From a checkpoint of a small CTC audio transcriber.
Model: 3.32M parameters, log mel input, arch quartznet, activation relu, depths [1, 1, 4, 1], widths [192, 240, 288, 368].
Training: muon at rate 0.028, 11600 steps.
Rows from block 3 of a small CTC audio transcriber, named by matrix and row number. Rows with one number belong to one channel. Each number is 500 + 40 x the weight over its row's rms, rounded and kept within 0 to 999. All counts start at 0. Numbers have three digits each.
Before each channel's rows are labels from the 100 clips, of 14976, where the channel reaches its highest value: "top examples" is what is common among them. Only what is clearly more common there than usual is listed. The data: short read English sentences (LibriTTS-R). In brackets: how many of the 100.
# convs1: first pointwise conv (model.blocks.3.convs.1.weight, 288x288x1), inputs 192-287
# convs3: second pointwise conv (model.blocks.3.convs.3.weight, 288x288x1, transposed), outputs 192-287

top examples: the word "was" (25)
convs1.238:474487541515518545521441569475528556470475549496523478497529554531440485513551575441528441448538572511464488494451500521486578505505511498559514552528396541561467447466522451486500549495495514541526450477525427486516426540506451463462478568541524480523476508451510502494585467516490558496
convs3.238:438491494530492484484488417485495466553536462477510450510555499506508500503464462461546517588473502492571517502490474476477548524486446463505411540501436466510527491388493491429506480460514429417494434454540500481414555495499424508453507457496502567541501501500541545531510547523504478500

top examples: the word "the" (51)
convs1.180:476536575530494500535473436495459550497457445482435464477459495487505423512514528559521502595502456460444490468518546515486465585481472461539462481583490545498491494473535481491530500456540491496517500450519581609480528486517568501458473479555492572520455536506492512530551470508526451541
convs3.180:565497523511463487537501509538498543421509420469460501514453437465512501480505557467471587497488453498497589445462507594444493449522495502469485521465415468481488497560437446548541496550495453502489560533506565480497558499437456449542543458536480504552503432475582509528521474532479537519

top examples: the word "it" (33); the word "was" (30)
convs1.36:316444430492505540510490445403493573464496518482477434514542445523527504453491516532463524450441586528490515414503487455513502525468466501510507544549484532448473460450542500495514468502438489541475487451456388539509487470455441509460454546510533506565491477500548487512479495544510548469
convs3.36:501507486462560484481538529443465501503530503594617500510509515522512544479599566512489512518479513454478509459502502512516520490474494566578463487467508528476431524609504511579516535482536486552464522456471510497502474516485524506469494550499548490517490480435430485488524515414486471543

top examples: the word "have" (37); the word "you" (35)
convs1.207:456436518467509479521504456461430535556515321547463530529475425484512475515440505452521479533494501545456529495560538539484501477494464522501470506500513566411496510525503563529446552520457518526493585473479479503576523564487500513513508491472491544464481570504508538518491425456506488506
convs3.207:585457461578502480480541527431508511470438465441451492487467519544440466528506529478434447508492511455491509522468574506479498517512462503511462433534472528504499470480535446499413467512494520438475482518513438506523481477510469532463457560520563538489397475527515518457451488470507486503

top examples: the word "her" (29)
convs1.91:506493552513544484535490457541559473499428534447488466478600496521520562439519504517500520430484593555466527480540509491498504513529471513517467465570515505520447472555482491549503477492502546456529508475543521477477535523548521518431468533503520494501450490473540492500454479435498481542
convs3.91:498536480516512495468503472585508532538533493452506513453471495461529474473531505487521517526514495457580455414531479545534483594530473506549494505492487488487550495429504487521526511500558418555496532569586460452501533497519515556523460444540527516508479439576556444590560393506541496493

top examples: the word "i" (43)
convs1.273:558530489466454466398508461479494608512514469541502492504454472533483435556558522489537529588435462482528575456540428490486457520534459485466461444497522349525470469415500540499546587466502547456599613525524451459494515531482520528469557534457513458548509490507510544549514453482510482579
convs3.273:525507398560437483508522485548548559468481513465474465474484480490535560511528507438462545471478528521456511475511533509518508413536546601502477515474566445499543532507504487507532540436476540491524500537513459521499561423556429568461454439442487534517461443468534548513467471478502465500

top examples: the word "replied" (26)
convs1.208:486440518520487410515491500597550520497460477505496584502477603436545532518482553581503488547471477594532438522492528544524442510501481546460547504459551453519509499460510588504490543502544495503489514531498525456410476586454461527561463584508453512487492401501511528512532510474523553523
convs3.208:438514480471529494484491564491494502501492502498498524441526463519525468522492565415551562539474485500488433518493518480512517486532519557464484500442595555535454464466530510488456492469496456464436467464402490519466492481569503433484553517468537494514491466489471449498454473483513524501

top examples: the word "said" (28)
convs1.136:504463475476535473564504444525475527557552509467548516531478511515504545490583497493480450521494440517442540594546454507498461520474485547501549475513394540450491434492511450487543533554539491526561437562509537545462483445451526478487473505499540507522462535494494501507502359520556529463
convs3.136:575449455433427503481442509545489491522445453538516546516514484452485586526452533604466535442554511484520511480480482456476499463478509482537604538546533462480460524590560561495488519569472483554518453540459497523526431469492461492488518533510497524573433523429460500461502516448464507503

top examples: the word "of" (32)
convs1.146:572494470466418560448491504499510477499513508469549497522526512458531494523487523505481510585473404415518528501492439457454458507536488461493517485527472596437485466551492517475481524433484479527470543421548518483614481489504522484458480520483559520509429500499522481413457537500546508486
convs3.146:491510570490482528484526467550489482490514484500511508498536533573497537490503428496483507521481519493471479529446497488459386541479499502459463467573438538516566462483560509492560518488464523512492425562450497495552514561455514482521559498499561504522475467493472477401441567486448506508

top examples: the word "to" (32)
convs1.140:586529540473550506458509487509509518559535459501517460562450491576442513563533425523462455466509486491500495518461493494489588456490507470515594476524501549443429487565540505463500449418516398502499601465505506475472492506427495503544500482490452519509508471506530509464510505499455468478
convs3.140:462502449478476394491547536515527486555508597482505521597482525549532513569532547465510464490492448475513500547558515503500444541480483489479494541464518534483509489511486529511498502469595481460533500454577496440588476532497481519540445468536544506487498451527496527525488524481538486472

top examples: the word "you" (38)
convs1.186:498478513537514542491544488539470550490512469534479497548533455456446517513453478506496536464500489477487511385522513443500531493480530572503468554524518495453549528442488464512494505498440560456596461484577524493446475504595521494444474460471503470590521495523482482440390554579455508452
convs3.186:453547483420515520474523482511539378476581547518538379478475512472497518472421549504510468514470539520564420518515471523494423508504456536476480487441537515517435466514575542410507478451467483490538488490458462515504473621482481511558504534546512455478480526447530536487481497577495511592

top examples: the word "you" (33)
convs1.235:528552505529471486410442439542535485554483508440547508469480489527503549559537491474540436539489569565448451464577575553450416423552428501557490518486495452488549511482435515488526494437473516464506526470530515516525495475571496520538570500514568490539504559476464447582520493550401546537
convs3.235:547521504488525548474531465497518562441435539501380480509505580473516513510513425511517530518509488379499516443521573495524439446464539522508475557453505504484522532494500506601484481492544490538478510488478529480476452530450501504510525483522478545460519480494470417537456489459541496495

top examples: the word "that" (28)
convs1.78:476525498500420509420461513456471544482504469488465563450547508550504513529586517519495500526507484511478471442563475491540570543485548519405541500536525505484512429476522557508481554433505467514486481510470509527482545443480538472475450493520484555518536456455502514512497422483476422504
convs3.78:456471509538530487489514516506459525467411519548481470495505522469410507450488452513514472516499516514491513495509455494535500463435490549492498496508439555439495518520460498536443499527500504533513488540560477469492516554526490432554472453562501538552451435431450465534542520553508401500

top examples: the word "for" (30)
convs1.283:496526487472481472453474483404551579478540489438521479525572500499513500486535499505511479475490527513453502534480504526476448553537511460494477475530445428464526505507453494493509491548525572487534447446466437497554500467468566498444500445501464514559555442598433480572495528492465510475
convs3.283:552486472460538453472457549550460595498517442508456574490542504533492516529449497490448488560517543551495517546433429461540466602480559466491444496549420477477479523505489460501484512523505535419475410466473474506493483454552503500507540479532479565465469492538474548474534496467481462492

top examples: the word "what" (29)
convs1.85:510489604461578510514450517500493530516553429526522560516497482471538546488545528539478498545490536492497534442512592519448528458489474403516547474551495534482499512439522533463550488511556439522467543488616569524541552514472472565544542495509517528522462464525437512506531508519497490484
convs3.85:497428499540500484495595446519560509479488584553516535557425600485488513469457459451485437477533490512475471472473528392544462511502434453499474481501541530554435505569457447511584541463559447487571413531499475556497550474498468534478538460462521433514512542426518510484560501389475466488

top examples: the word "was" (37)
convs1.107:548504504440536467504616503544411494443485521459551483538545526502414543531520450524541505457489523516484500463465499474487443563493493480490579510475429534490480531497498418551531449501468520525519507568527512490450444480507521513500508521545530511577476508508459571528521534539427489574
convs3.107:459442524486498461465512521505497494454492523469481482527473492518450461498475487468503461438422451454490475456483489461466398480495517552530468548461551565508575491476426498510515532524459522476526414467484498523489514469442513487495467481490541565528468467546577507486470535475492440546

top examples: the word "be" (25)
convs1.88:554482435508517507438480457463501515430570524560557459498589468502483478517481491544462477477411480505504559542457537568514527503536526529466571458492522517466462466449522496563514539493480499462584539491521496538508511493539497582521513499498534533476491481575485524526462474484508559553
convs3.88:483515498507481543473515499471496439510501541546569561551497493432480505478547525531547466489524527517534498542551421509523489533469515474511501509545519546486470490480505549496516486520455479505528597502552494496462517489465438550487454487450515443549468502473468516469556552447553445487

top examples: the word "his" (26)
convs1.8:468490553543536451411511543529505569552479449409512448533551540443502566509514494472501438538462519563530526478517486572523469478598500463504467460570443483446436498519495494554488508541580537447506486590453483453561522501528510504524506460568498530475547457462525491504538530424511506432
convs3.8:478520522525459441381488518504504479468542549463565469523501464602475527508427487543535516432405515502583421506522444467504555441465447485450555498474508482534531493502457507500509475435565486501475471561501572489431565523490452466477538544454430484521605501545439468540551487442455526512

top examples: the word "of" (26)
convs1.120:430481491539471496491497527459467500461475454520541497566485487559443510525523533511516448483448487570536533414473541517533563520469489459464494513474446578483509560545523538448492546538529573538485500509516485552458499477521525524534573541479549447521493575491458499495488458421496454493
convs3.120:602478519513496455498450527458527498497538409510493531432461483520482484473523524442476509537440500507488484467460518435504448408501463473521457513491472515500507488496451453459450454526488579494517437470444432433478450487461525540460450506484514548468466496469541525508521500431501472464

top examples: the word "to" (32)
convs1.150:539539505484446521575489558520510495464478472566477559572462455509491527548480528543457502476481426535487492504516441549534548462515523562528535534516439521502526491510469511492448490475524540476481507513519542508469528510521477504588543474517490434469539529512460512471546501495479527476
convs3.150:515482504474495529537503449585498583488527417492543450472523497508453428540495389475484503439534485484473472464548542513499485459527443569501526502450532459591442434432549514554516410492430550412466525425502510460381484483462463496515555552437493508528472529571541444484508456538496469465

top examples: the word "the" (72)
convs1.19:441510479489495542498518526435483480504556505480471466474480528487485492504545504508575569531526468577506475528466529540532453522507521471510508486513505490473511523496462560487525498490471513456455532488564514449543569526581529496467446504518435481483440473563515457507513483482534582556
convs3.19:493488512515495461498506485484430501590499448429516405472500456408586495484496471476539492427410436496535472529514473499518486488457512508537446481519496409528502551477419484578455475495482500506453561494457445527449527483481527519516497457524568475518480505523498578492522479490527540383

top examples: the word "of" (27)
convs1.74:478504520483481463506539451492511561502478494502586558541532539492491447502553494571528469518592462459504474485479462535476484571451553446524539468504438404494512491477529523505534564498428461534530505540505518475587474485498494478526482497470445481430489517555550488492497475449480556436
convs3.74:508482462618522520492439435500480521570454515554483422496489496469496514477440549512532506534492509513490473467558407505497391554550516546516521545454554521478481540464520450513508507506472492485524577475505553540507484467528484508434560546552456499492583533428546486480501516567556487473

top examples: the word "yes" (26)
convs1.176:431533577533381519538475502418514514505538507462455488472495532485517566501478493463591485579513490462476472451510490531495510523517466550488461463481512512527548495518481594482547479432527533504520529504557597557503514432525456467525419425538488523558521490458490424484491459499482569521
convs3.176:486499514457472561445564512536503519504516514537557483537496480546477502472542477470520539473472578486476476516473527514502514556450498548538486519562459505507520506560515618423543540521481542561536560562543465519564492468558484533493490548456537451463470596560500474503555485523567553546

top examples: the word "we" (26)
convs1.242:457501467463499521521481529499586557546473462541452483537499456482526481471524476554448481512453553495464443583469527487539522500562492480392586512542479516484447545604589511443533498442456498517473494498516536551497453530519527531562539537513493467473431561509519460404516474490525507451
convs3.242:497509508564441477471548463520583517487518542533579495485454439558522491478520518417508543488567562496535517507502450524470500518571503485535452504456555481483545503485522457499550494462434466528511543552516555440444516565493487491554513562499467512516545475575538485429480594486594508497

top examples: the word "her" (32)
convs1.210:550460496468495513592430523540398424493517506536463517441451490501485503450463507476470561530525464492468512505449525488573443496493548528499497533471498496536449475463510468527498465540447481465528555510440555531488547428403426465490535540485446504501482544460551496467493484516454503520
convs3.210:464482491519552467445465491530478452442454535560482487528429451534483509509412465446484453505513490493452554475541494488463455447530523491558490542430472473493477607484481459561465523502516498478479528434515455468544481582471490576566486529451529455525551514504511522475422523531462496523

top examples: the word "the" (64)
convs1.60:456500498590441519501558432504522506470491499454527510502537518519544498510528464544534479537518549428564504430445495540473526575445452470428507461494488461498529492516532458513510450440538505490542544481474464599417498479527466575517483398407439481535491533540507495513477522462529444488
convs3.60:488471537502526448464471541458486452447445540496474489489488460485468474483452559448559463488537499417513449519463505442522475508510514475452553486476474513436487412487468475493495421443477546466457504450494452466480488435483506491518563477502478491473451543518422457461506494510532508563

top examples: the word "you" (33)
convs1.94:474481575548535484435465494464502491574584462539505496468502437571542533483499510537462568469479490469492507524467466533539562512559516492477480430454453517439553428449596450508564504492623542501499494534409491474460535533534426541509539513471490505437588501469572480448531562519488541521
convs3.94:464524522561590505512411464492470494462456495466565473530500472511502513517453540516486497430498437549444508507445542543523508555566528532578492493488441621494462500506491417472535549544485522485527494470446528532485516506508539555492510504522471470547459529583486503523460647594451536497

top examples: the word "to" (36)
convs1.116:470610574525473459526455502504391456459527496544518522502493559524575511482518467472540568502501441501460561543522517516433452497456542464535441551492508436471445480471470539464529542476526435563460543468531549540492484467527481457427557513557543462498458505555534519458517506506462507586
convs3.116:512440467540502479467543521511430488502491480429457471493509466404484489443578456536516512505490521507505592492503525497494491505529542456486505462517439545491470567495549541514478509514435463485502489573460472483515447492496489498531556486377460495483555518559553516526532494467540619560

top examples: the word "yes" (28)
convs1.198:421475490458470542467499490478528521562525483491599525518486480499490499527459461537520447494531480537478487437513455572623506546517577469475548491482535520477477564522520546562449500503470493559524502466521440369507492456573519526464472512511479427497486478524447496541532371526479479447
convs3.198:487577494434552484489544532530511470523564444516499482540553459556496499473473589493476564545533530524469470480475501485489609483523499532524563502527476524508501502468548578577495476558476520557478447536464564536440533507506507499477476528460500594527523513532527559469554586562538486501

top examples: voice: female (81)
convs1.280:517493519503488489591506501513527523533460478530521487465484480490566589566528472489504450554494460552445453492523445475588482491530520528505536464449545518451472506449531427558537520444546464502545541497496549488535501470504407501509531478504537498497417436535455517460538457490522477451
convs3.280:523504574537538467547553547493453439527482505529540477454509475509475492505508446483500512482517550548552582548460472518462516527576486523485464451517552509501539524523488541499533519533526532533484563488521469535513420498556458485507591490550553523524586536567517518553482548518494486470

top examples: the word "was" (27)
convs1.282:496474468458496558558483508546545479427578507503484491457554499529490519484564582494500455420503508562549470537493509490404524494413504491480455502565468553556501459558439546459545541480458508562514521484479498560572501487454516511503504508476437535512460501530486462508522528414513589519
convs3.282:555508529567482555471435507444467612451521521493484456548505527545530506561449466524552554542507499462473514523474537547494423491624510497539463516466467545529403527462508518447539476445493521449513565463518500462438460456429531469457435464500549510547473499536485531550447511433529471544

top examples: the word "you" (46)
convs1.117:457515443566558531508554525526610491586471507490505499489478522527522511485482488457524451422489457552530419501517477487496502486366464501480452509506539514473471455530551487469433528444498543546477498442500540537459524537531520504512437484511566497551431540436540529475459559473426470487
convs3.117:455448545510501454565526539565533476484465465477477471488472554489518523548558451528444534486554520509521546582464534492492549506497526484480505529545488519475522462486530488529408444476516473519516469470571547463516465501463474521463488416478463533498559504502478487440567442449470454474

top examples: the word "the" (63)
convs1.217:529489538508551474484526452489466509509485436492485539481474448475513442512488464414522489455520522479544445494447530514497612604413525595452504522454462496495539533538418500449474496515489432471563456474440443551510484516518546485504464441490476468445501572527496481492526524482496561502
convs3.217:519527452521486474526395524483580504478562499514525510437513479501496524483443454460573522446581518426498446469431523553441494440494484508507528539421439495491479446470475485521492555518479528514498489456499446509490475434509449541495438478509495505417499489521495507526480504563491469492

top examples: the word "i" (39)
convs1.222:556508462543451511432507444504408518463549497546529559481463546483567476461515517492585518407466552483492502449511429506497460547562487527562420554539433461517546476560484429440593476505532532504519453567466528521495476543508522484523478525518519559482474503500529501451487527482457620459
convs3.222:457475553621478428472462515531493503557459515504499549570519448501541541488517534468566481543483496587479559511514519489508583551507531506549530475521544487476440459474507464559529481491529595460475517435488507550534462536495502523493478503498559523512456480580486467444494546529523438398

top examples: the word "he" (35); the word "was" (30)
convs1.152:455490508537426476541493505479515478494513499507566528462501504558492479537574550481523456454498528531500528507484447537490534433477458532544529479503411479517432500499586514464452574493412566524456518466488517495515573502471507485494493552596572541552519498526568476584391531504539500411
convs3.152:500463530511512519579434521512538587534449485421526523478586441486461449452511528522497487470419533545509457455438459497516561509452574516483450451464532518465511505512493499411470498475482471467497521494575473473503503540485507473507499532488503527496522515534433511484519563492557494483

top examples: the word "and" (47)
convs1.67:458448419488463430495519492519464538535489481529553553464495502555480483467526519535486486525532559518486507522564473515526490422518480469494513510528588449543531491504419536500487499446499554472508482463517558507471444545478462482568545572519489549551582469537507485478522535455484453382
convs3.67:482478517541471503497539528503496498543531473415460535519458466520487576506503536444475537443483492537535527492524563519536489411471544468482476445406443489504536492524523538564521502515461537522515580509450517529479514560470534455443488512495518507512479479557467523569532500507536575531

top examples: the word "she" (32)
convs1.145:434448479529413527473539517476492512444465518503487472468501485514535525488424415491466487505457472506522511457479464432505545519496495500541478530532450518498511491550486517498507442528487522509514486504472515508464527539522574513521515523519533594490470517500511485505497567464506519498
convs3.145:484522411528511517509514479500488476514464556522442480458486601543520553471530545481490487530512409491572441435455545492501508472489484558478580487486538492484482495451514454490365496508504515524489452530547443478495444586453456479485480447486437490533503507525429437475526515431495486547

top examples: the word "i" (55)
convs1.250:551474558437485591534496440516457513481482568541472435585479514518561507532509468525484516503511519447525468418469531536491478535452438489488454503461614481491535525532513450492499519452516507517506462535545509487534467529428467511463513495523501532488534541420549484456496472441521458534
convs3.250:526496493496451467434522492472502528507566402460520456500405455497488414436473528528510555532511505558467508475545438516544443521525464491497523562523486470514451515484479494503524465551566371482491555504475450515536582437463473503489522472456479446502535561553479485470498528506507554533

top examples: the word "i" (45)
convs1.90:440499469473567526402491472521504565487455564554477498418477517459529458530526447457518519499498525524515516540493509449428535560549479462466555517489460503440509541473555546439457462468494495485537534482481566546552474530485568463507540498519465441430503427484395443482533446476394501533
convs3.90:440467523462503523444517448470498480551506528491543411506466458493480524501512439480484524601606545513495537461488534504534504424497494572531511441488443487537552442514511470495602465555546525555566473533470476544511499554534506509515493543560480490403538512576510490542488476467492513556

top examples: the word "he" (29)
convs1.93:616534459473494552533487537492520540546498480467530412449488556540451502473415542487436511509472504495534442565510529468474522560504462507546533535485431504582513529438494506513481524519545451553537510480475454448513413477488493500456440499508433481397508471454473493513392558470479486462
convs3.93:508523484486541518482484440450449487551429537531572422554522473526548511527483416485530467514479506486498492522489454473454515501504571468471427459511532492483549512514526463480514482509431515542533556541465548531456491459464466394544565511494537548562548512535468569539512488505488451536

top examples: the word "what" (35); the word "is" (30)
convs1.108:574460588504494561478464398514508522479520525490486507487450530526504501475466591552544501449502493502526470486458436473538504431487474513537441464496428542496461435502450513513483518437506493543497520512493508532430517456504527498510502557569474513510496523462554532509480462476539554602
convs3.108:464523475540536559522472485488492568568551511542504503480467409526514480558533458484497520477537545522483521506510409541509453499471528453580499489563507493494472541493470497566518485471469523564494501481504516404514426442444466472510434488540522558504528495441529487502461465488555488449

top examples: the word "the" (50)
convs1.126:497466451490470472494540402539526544498490473459448457416461404522518527527500516504566471552494540429542540543538470492437516482565484531528566492442557493491491521479583556505522420407563458470428471480523536553537478530510389546533545476443506499508536522482480538447497532528508496477
convs3.126:552495510554520627484480473536463456559519472481501559514509473561467544454559395537511504497515457516506528436534525465440533492461483466531405489435398501541430541499498529489467483530502514429404516498475553491492499511477483532454467453523529456439488596481514514489471470477463489474

top examples: the word "what" (30)
convs1.163:560537516563542574490372508498507451531495459477419531527547456523475528459459552443502479574523515458529535508427425487479497503556561520451434495467549450553488565502536538518499571467485458488486421526425533403496490536532529486523537528442530571511552448551445466551374454487490492434
convs3.163:484562511511484511532559547489523463515537452476491437517609551483503511495557476531532499588481561519584518558476488554460500474510506441461543538550547495505492529472500521522508489446525516455489475382544461523515540551471513514465503462509516443513485544506516480474530525543530555536

top examples: the word "i" (57)
convs1.258:438566499466506504433544485499493564488563461473500440467504547513478440533530490507486491570512552441542517460500501381500574473453465549439486514513480451546476456586445544545544484549473531520454553541468490488530502441423486600588517534468465421444467511536539530410521502519442459521
convs3.258:530505536499497499442596513432485474471539487520518530485465592533456525549533530466530526446462503530563520523540504474439455475508506516523476540483442580495507519462543501492498574430586533428450533510483540537575488494441547499580468488493527438438514515517554538549540474526503497468

top examples: the word "what" (27)
convs1.72:455564485535526515526407472495568510482501477496480459517445430482457470449501501479491490489542451501492466538510549439479475517514513515523507528433470490505478451439509509518487484582515533433541453517479532548527388540483441449536503492548500531569475535472486446392567578427440547503
convs3.72:470513470463447484588526525542516540426488452495470461543454515524418602459405456509454483490516514437542505458513567507490476402611532485490529474475535534532485441499538463496497507491521497476593503537514513497470517422479523483529417454479553514445499480489465491512536516480421489516

top examples: the word "to" (35)
convs1.7:482555532514498501465520513507543490453477517552539499468514544461552480516499532497484527560505529463474431492457451429550400499504508428538458434437495500550457508468446514524546484399523528502483570550532446520469534507543481554526489530466501485432426527479508497504513501482406478476
convs3.7:543535447457496468536486487491558531527493517530485496464521512500500456436516484548461513510484516474548480514499524469586604459468470513474576487540501473513520504512505491536536563525505544519575501524478511499440583578481503499526508429458469537520503454548522524452528396490502479498