A small CTC audio transcriber, trained from scratch: 11600 steps.
Rows from block 2 of a small CTC audio transcriber, named by matrix and row number. Rows with one number belong to one channel. Each number is 128 + 32 x the weight over its row's rms, rounded and kept within 0 to 255. All counts start at 0. Numbers have three digits each.
Before each channel's rows are labels from the 100 clips, of 14976, where the channel reaches its highest value: "loudest band" is the band of the loudest frequency at the time of the peak; "responds to" is what is common among them. Only what is clearly more common there than usual is listed. The data: short read English sentences (LibriTTS-R). In brackets: how many of the 100.
# convs1: first pointwise conv (model.blocks.2.convs.1.weight, 288x240x1), inputs 160-239
# convs3: second pointwise conv (model.blocks.2.convs.3.weight, 288x288x1, transposed), outputs 144-215

loudest band: 250 to 500 Hz (36)
responds to: the word "you" (47)
convs1.90:129082177180140132172138161132163035101104146132167125111178089089077081134083101088170121128116142122194159128101146112125095153093113183189110169091073108127160123149121157102116094137164127097160084094135107117139111103096172144114136151
convs3.90:139132159111145077145144099175115096098118145116108105119100045074081124141116105107100111201125074075193152089080119114172131101171186147104072132141104121180156135068119141165155109101119181095116128129125178098069

loudest band: 4000 to 8000 Hz (41)
responds to: voice: female (87)
convs1.185:139110116044129168137135101124163094114107131138190116212099088128113181150125105070126084139086140166145211109151045101141096126094076152187175118158183139180103130140122150182069102104115098085089131075131175129113139166173046173103144095
convs3.185:073148147096137104159110243114183123138146166062130143124156060086132148160088160171107112142103136124109091137113124143069111125164118170119086107135101108118209105093135176121043158193182131099121132147148098096104

loudest band: 250 to 500 Hz (35)
responds to: voice: female (81)
convs1.76:168087120087151122150161167095109059140123079130140100199094145114150088135171154101180158122169126117112127149188110141122127144113167175096193109104149185155118107124118138151108141101144091122177153153119099158134134118134171113100126113
convs3.76:098164146136047152096137166139143119103157116122095130154080150195192135176222104134137097091170146152103152145131132094124116198107170126102156177160106127099126089193138128111066104115099164114100157173144176127087

loudest band: 250 to 500 Hz (35)
responds to: the word "he" (28); the word "was" (27)
convs1.59:112109193152157121049138189106143109175115139088149122158091084131169111122150152110132098137056096106182126183159117146158138123116128142134140235149110127151101070094118206124150149214149134136127136172096168135093079139101152150111165088
convs3.59:181086099116115183147135146112135080156096161095145102114124144159117135131126164098123177130077124112139170138058096109102147124118158126075112189151072203088132137111121137145140194145190124149117128083131129046143

loudest band: 250 to 500 Hz (46)
responds to: voice: female (83)
convs1.252:179093090146113124152169134166127120106072125105181064145129123132140128141135135159158102123171078112149178123139091128161142094165120151064118134093091147156098084112131149075103141086152147164065130182135113121120063129154112132115077111
convs3.252:132129074132084134143105164210129124049118121174145109130088159073091146125119192173131093119115140150126101138083125172073119168174167090100108095149104165199103105177091102105108092139120141185098141184163162134151

loudest band: 250 to 500 Hz (26)
responds to: the word "was" (35)
convs1.241:093136115138101146141123130185137119130144175120130108178151131128126113129101112068088120075142071104124112125164164088129139098119093131094111118136160161105085097091129158163123087116140110107159149180201074117073107098147155096133136108
convs3.241:112150136106089134114134076139118203092097114102124120143101146138182185178156195140103111151113163105143098112117128192092051188091114153117128107143148082137106126141160154093168094133072113153090137198169137147071

loudest band: 250 to 500 Hz (37)
responds to: the word "was" (33)
convs1.2:128135152133113110194123117060156161172102066119129135125139142137113156114102096160090137131166101134132124133155150083141096144204164161121164156136073102131098168187107122099110116135115163155113187153160139214138113136063113166177115099
convs3.2:096148134140155137126167171137118098149159153094168107198149183122105127101143076108174152110140129115131142132131156112076152111153186120110109162096109156160146053122099126107151103168099073176102093100127101215127

loudest band: 4000 to 8000 Hz (30)
responds to: the word "to" (39)
convs1.214:157155145102160147131184141145106057163108121140084113138109115119130152112089112172097103166154120108145178020090071119175099080132131157101149225156164109093120163161180097157183158154103149092178102142121162136097138085151165107157097172
convs3.214:144063144143124137077120087173162141113065090153156094137103131098116139134153178140122076109137083145147082136161108175083082076125107194151142123151140136191117126141112149120085117134134139149142130126118117117125

loudest band: 250 to 500 Hz (41)
responds to: the word "you" (33)
convs1.234:149099111114145167165146181084067111112141110105099100082114141165149076118118125065134097122111103150139110122055131136153092147129063175127126137146115138144131150112025179155148134115135163140106140100120209108155100142119118134147144137
convs3.234:116121135085145144139105132105098130078099129118175163113114078110044118164118122127091189141139146078159139135146172134123101095173151121145135103133137102132100135160162180139155151175101117162180204081081141158159

loudest band: 500 to 1000 Hz (29)
responds to: voice: female (81)
convs1.201:105097083150129115176109146119172168087133102067147153104107119106143154148103127144069165128133146082104142128119138097094116196102171103094141147124103119090152174106172107130118142137127181123169159190159117143208142154130130122173125100
convs3.201:186188085097142118171117132084065157095125089103158089157123121040161119162142148134166111165117106089157094085100129136109098116096155151126114150144144133126125120239097137113114137090127149106174144136131172133131

loudest band: 250 to 500 Hz (49)
responds to: voice: female (85)
convs1.45:135111148070076093105128131128098134136130133062145100141076093155079049157113142152129096140131094138118101108100132148074117149122139168112100119122101077116120093176165092121129182114111136073110149124131115142162097148118108117084181151
convs3.45:079192201165138102117121132123091190166132117112122123134206099115094188113131145145123119107164126093136102080130149133132106152178109164127131049133189103133118153174211173166161117152116101095184086149176137158118

loudest band: 500 to 1000 Hz (37)
responds to: voice: female (88)
convs1.150:115187070191076074125136110160077088085091135114179083145109065146112060106196123082139178206104140151091163111141174152165110073155114172086123069064127168142133160097183145137114151145181122137152093139118116146116083141155121139087116174
convs3.150:166133150142148097089164135141125141089140044144148158202203149100154160142147162137116144148116114063097143163112123141149156189131095139105146147130159168117071182166135117139139101148136086070106139100101155214146

loudest band: 250 to 500 Hz (43)
responds to: voice: female (83)
convs1.57:123141068104136139117145067102091150156177182055101069087121081121138105149079113056114097106088095113175141152170103105114109112146141185154134141142141147151177094142136151083073158166106109166156134201140101188129177098143150078063108160
convs3.57:159177114139150144171151140125113160137116071154094082156185087125107093111139135104153119104105067149073179168139148144116136139169135184134187107160115148147146108084126121110051137146141113166077102143107105157120

loudest band: 250 to 500 Hz (43)
responds to: voice: female (87)
convs1.7:111158094097093086138160112128139147113115120121123073072097166175084182101120057140113076128116121127093078140122140110134077126071129120116118114102184146123049084090090094192114116065140105174133158128107090142118136067123148127116126175
convs3.7:093086146159100091103132113137156116070131134057131193126126113101076106161081156178113118124137180081111109102117178127149137075188138149129089165118153111126131132142083157103106089095076203132097173154095091119142

loudest band: 250 to 500 Hz (28); 500 to 1000 Hz (25)
responds to: the word "you" (38)
convs1.99:049084136133092131120126130136084122108127115131095135138153105138097117160097098071165110166121096120125159115190147060135117078109131105185132069174089119139102171115114060146133157103134157095150140164103134114130098174126187097163098175
convs3.99:189126154109106198134194106166156109135078100136163070170108130145084093171125138116132127106156081151157083126134176156129067115143132120106146117150064100118133068160146113142120125134157161085145170084165195126104

loudest band: 250 to 500 Hz (31)
responds to: voice: female (82)
convs1.11:100081099097113127150089167136125087145175162157136074096166083139147131104105067106181062093120180149152145138190128088157105177146103187119150155143119142094118090093130088150137206112136090099147153099115104169117154120110125155133159111
convs3.11:150140131129069195179204129110132171156177132107114110160170080142140107155166093152091073146185135127128186080095099125160122148118143174186169129098156130094113168166088121101124098122140184125162120131060150091118

loudest band: 250 to 500 Hz (42)
responds to: the word "was" (35)
convs1.187:085101120079135165124138129092155146128122146076124156076124109156113161155086086135117055145144130164175210096150117174095086122117105109131139177135144193108090209090084137149124190124108167117104136129142186109093143090094127143154170184
convs3.187:122071138119157098088146112175175183135122092118086169127110154052105168130106150100143140119169093152131187154122116113157123138160108199088170138152165163124175154154097142133174146120105178150130189131091135134176

loudest band: 250 to 500 Hz (29)
responds to: voice: female (86)
convs1.244:150121129093113145141160136079130097121137118131085092104169159109063131134182113124178109157125076101125139115119142180158119107179142138115133176101106133165176131136115118121161134175148128091145156138090178218109096223190138093177081171
convs3.244:152111136101162154187120126161155118105112088090151067082124146105136093138061114112129102074134150124095152090090089087098121112125122118075152091166149219194078113151135140131106150067171116118125096083124150136082

loudest band: 4000 to 8000 Hz (38)
responds to: the word "was" (25); the word "of" (25)
convs1.24:115126150123111146189163106110112095137131128119153131164156157095110118146127115128099128124137038130104161129141121092129164118194172094137150087097137179119133162097136088104126115161194123106109153106194140137113093166115142142173155159
convs3.24:087099122105085187097110171143160184103109108138151116163133099120121146137070116111119114120156127140101120097126102138092134101181074168153140124115125148123166143131115103179108083171087182143120156159125138158131

loudest band: 500 to 1000 Hz (32)
responds to: the word "to" (36)
convs1.62:072130102154136143121125131159132173113111111116105152183107129164086119159121108152184094105148198133162187098118092147148203114086095092064150142124131145153036150111167167071134079103099181167138104107114121149116131091125132168154133123
convs3.62:165110177091160159165098091081100083138126161093131114166114117143172065147097126155089124131155138110181082140138134161102092181152144105105164147072121120154137089101199130157102122176112106148110105144175108124113

loudest band: 250 to 500 Hz (26)
responds to: the word "was" (27)
convs1.39:098103163168098153124092131089136162121145167139121159151096094135150137179127129062156104128176140078126128057124148158170121121104172125123152135105111181191089106146187109168116110159116069091065113100170149073172104065119178066127101117
convs3.39:122145114087127132103122144102162076144146108064131159110176101125124118120151106157112156108074119112132126122171111179132091092099106100113087152125118106125081092156095140129127108126188114172155114109133097156164

loudest band: 250 to 500 Hz (57)
responds to: the word "was" (28)
convs1.16:166090131125154120195053097131057093096168059142127115123131187137139164165130158154127135107125128158112051127105079138141130173054181125098087117080105130124165106152129133097113150115078141020080117122126116110153134164156128134126117118
convs3.16:134159093149152151085189111153141148112121118073144072122164083146027076145068148169108161083161084129128158136134108167120101102157094149153139122114126124146100118152118161145119154137150068076106164117167149102138